From a checkpoint of a small image autoencoder: encoder norm none_scaled_ws.
Rows from block 1 of the decoder of a small image autoencoder, named by matrix and row number. Rows with one number belong to one channel. Each number is 500 + 25 x the weight over its row's rms, rounded and kept within 0 to 999. All counts start at 0. Numbers have three digits each. After the name is the row's rms in percent of the matrix's.
After each channel's rows are labels from the 100 images, of 14848, where the channel reaches its highest value: "responds to" is what is common among them. Only what is clearly more common there than usual is listed. The data: telescope images of galaxies (Galaxy Zoo DECaLS). In brackets: how many of the 100, against the usual share in percent.
# convs0: first 3x3 conv (decoder.mid.1.convs.0.weight, 128x128x3x3, each kernel summed), inputs 0-63
# convs1: second 3x3 conv (decoder.mid.1.convs.1.weight, 128x128x3x3, transposed, each kernel summed), outputs 0-63

convs0.73 114:543517504485471501528531496495483511493506543506509535490514528516527514506511480483505512485492502489505496498490482518481536548572479521528504496498488543470493513493473540490505504513499504
convs1.73 120:482512507540511503530524476516528487506473473526513471537529469491479504485534503518487489473479520504518505445510479514513477542547458529531535516492522496508500485495531536480510488507491499
responds to: shape: featured or disk (61 vs 30.5); edge-on disk: no (56 vs 24.7); spiral arms: yes (42 vs 18.8)

convs0.86 080:492514509476508502507518464519507487549518452496491493503527470472511525461464481535479517474459508472465488495546487521445533522531465475523483504461466473463497529445538509536497552481536520
convs1.86 070:455501499495460473507511493449487516487473583475460504460488460503515507503484499446467462491497512519487487502510511495474447503499548496501488507530526494506490497569493502528513486502496502
responds to: edge-on disk: yes (25 vs 5.2)

convs0.98 096:508508453479505504484507508481433494498535505546502460505492485524527489510484465530486488503489505489508517480521465533527501491488526513489519488473544538484505507515519488516467519483540451
convs1.98 100:519487513539478464496501500516522516490523522454496533481496517442501494533493550494517501499505519509508480508443508516500496496495494500496477543521498537522488470509468498535499479517475492
responds to: spiral arms: yes (42 vs 18.8)

convs0.88 113:493495498515500542509483493479487528535533464516532522510474531537501476506534502552494514490485464452516493484526473492479478450474491467502511529512478476458511471533536517546473573481488514
convs1.88 101:487535471480504428503502500517508497490405531511462502524495495497546506587516480508483500502510491536507518458444497528494492505504512489498516505507536514495505532472478501466519506517504497
responds to: edge-on disk: no (50 vs 24.7); spiral arms: yes (41 vs 18.8)

convs0.9 080:429462477494437481505506496526518512481538515509515507498490453493489490520443469496487523504514505545540532491452483495479447497500483506507489529486512495503480448478493498518544478527449516
convs1.9 086:485504512502515529502502499502488524506479465511514482475499537504508501456520510526520473499502488437500527501568502508486525503500480499501511455516486484440471566502498501459508504506509507
responds to: shape: featured or disk (62 vs 30.5)

convs0.0 133:497480527515537523507485493487493500528509470485510510515504511510499489570486510562488542490492487495540447491497490495449517473490497445501468507544508509521522468496525498523510499519502487
convs1.0 111:466572501486519450504504499508509518482488503516491491494497500438488511448511521461511470498500511528483572481483499527511509501496562500502500481458496492470467507494478502473503508487502488
responds to: edge-on disk: no (51 vs 24.7); spiral arms: yes (41 vs 18.8)

convs0.62 094:520486507518526474491500495481461509511510527494506532498498511420564511455529481474534493498496521487487465484469488537462477486519468522492495496480473490487535526473466499514525536477497495
convs1.62 101:490517479430496533502497502507489503510426516499499485460493505552496473501506478495498512508516468512490531475570501461502521503507493479496518511523534479534458484495558500483511506512498510
responds to: shape: featured or disk (60 vs 30.5)

convs0.82 110:530503511536486526492492479496506520542507538537522522491486508510552478540509480528545476481496471499484507445488485426481526498509504484506478525514535445463563486504530486520489566531507492
convs1.82 088:502470529489483470505505498527507532478516575484458489549488478474524482482488536531447487498509514473487494486510515562489477497497496488499488437528509502512549520515509501498511482541480507
responds to: spiral arms: yes (39 vs 18.8)

convs0.95 082:505486524503530500508530500521497527529531496509494480497467511471485505511509490515485558501506487475469474499511485498468459499507477537499496491488548510500548436492502498517511534515466470
convs1.95 074:493536484514528530501495507504460585476458497527475493489501494474522498510524525516522441504500507496503486496530500497501542505502542495502510509473491480464470565526497502450489502482528501
responds to: shape: featured or disk (66 vs 30.5); edge-on disk: no (57 vs 24.7); spiral arms: yes (46 vs 18.8)

convs0.4 062:483489520503489501490503494478537496525489506455490508508515534460478534497460468479448465493495464495464468502516501517461529478505453471496500521480471534467492499534460491497536554524491506
convs1.4 059:519527459447512466503502498478486473494510512501490487438491488523500503502499482471499517502504478514465508482484514488507478499502564490495518524498503461502534505483451500513499496479504490
responds to: shape: featured or disk (69 vs 30.5); edge-on disk: no (53 vs 24.7); spiral arms: yes (39 vs 18.8)

convs0.90 095:529481460489469509498501501501494499535520507521512480512491485536482471484516517565553549503502486500481501493523484511515495520492462538486523513469526537473460489461523508495537489458513506
convs1.90 106:453557540538507507499497503478477516499497433502501539535506526501493528512515510454497469502496512491514498461487504522511541505500539506501522509492461497533495520552490497502489460561514472
responds to: shape: featured or disk (60 vs 30.5); edge-on disk: no (54 vs 24.7); spiral arms: yes (49 vs 18.8)

convs0.122 119:488452509521510532475487496494465513450512460510532508507472493494513530554489472532497535496477494448480438513536478458471502490508491502476459451527511517498511503494535483498488444509528526
convs1.122 107:492526490554495452508501503514465516500515506530465491466501506478511505478508489519535466500511506474485483493477514505500539501497510488506499527526526451479517517528455508469504497540485491
responds to: shape: featured or disk (71 vs 30.5); edge-on disk: no (61 vs 24.7); spiral arms: yes (52 vs 18.8)

convs0.28 153:523505500532507548486495492490507504521519484478513493504474515528493489557519508530478483491489469495541526515456485518481526463481442487477486522519542479490522454524521481524489519533525508
convs1.28 135:459559491473514482503500500482509508475463497552500485520497491463451504476516508491476521502499521492482458459532497555497465500497551495499514524503460493459462557511487499501507510471468494
responds to: shape: star or artifact (27 vs 1.3)

convs0.39 093:471522455467473489486504503522495489532449473510458513481504485529520454432527498533515479501482510517473508513506488515495451496504529509490462499490437501490554499509467478563475519501488532
convs1.39 076:545483508453503565498505497486450470488528524489502472485478528444541490493501502525520518495502487500518511503496508479498479502500467497492496464515535555450440470503507497435489492521485503
responds to: edge-on disk: no (50 vs 24.7); spiral arms: yes (45 vs 18.8)

convs0.71 106:532476513524544516494467487491512527464500462485485521523494519507568519535491454459456494494481496538533483500507501517469527481485472505483499532574463484515506545507515480486514517493500503
convs1.71 104:539550489507519487499500500499481478495509505515505480454493528467422494513510501510573510498498489456472556477469498420506516508503543492496511476469547472485516479499494501464494487493473485
responds to: shape: featured or disk (63 vs 30.5); edge-on disk: no (58 vs 24.7); spiral arms: yes (47 vs 18.8)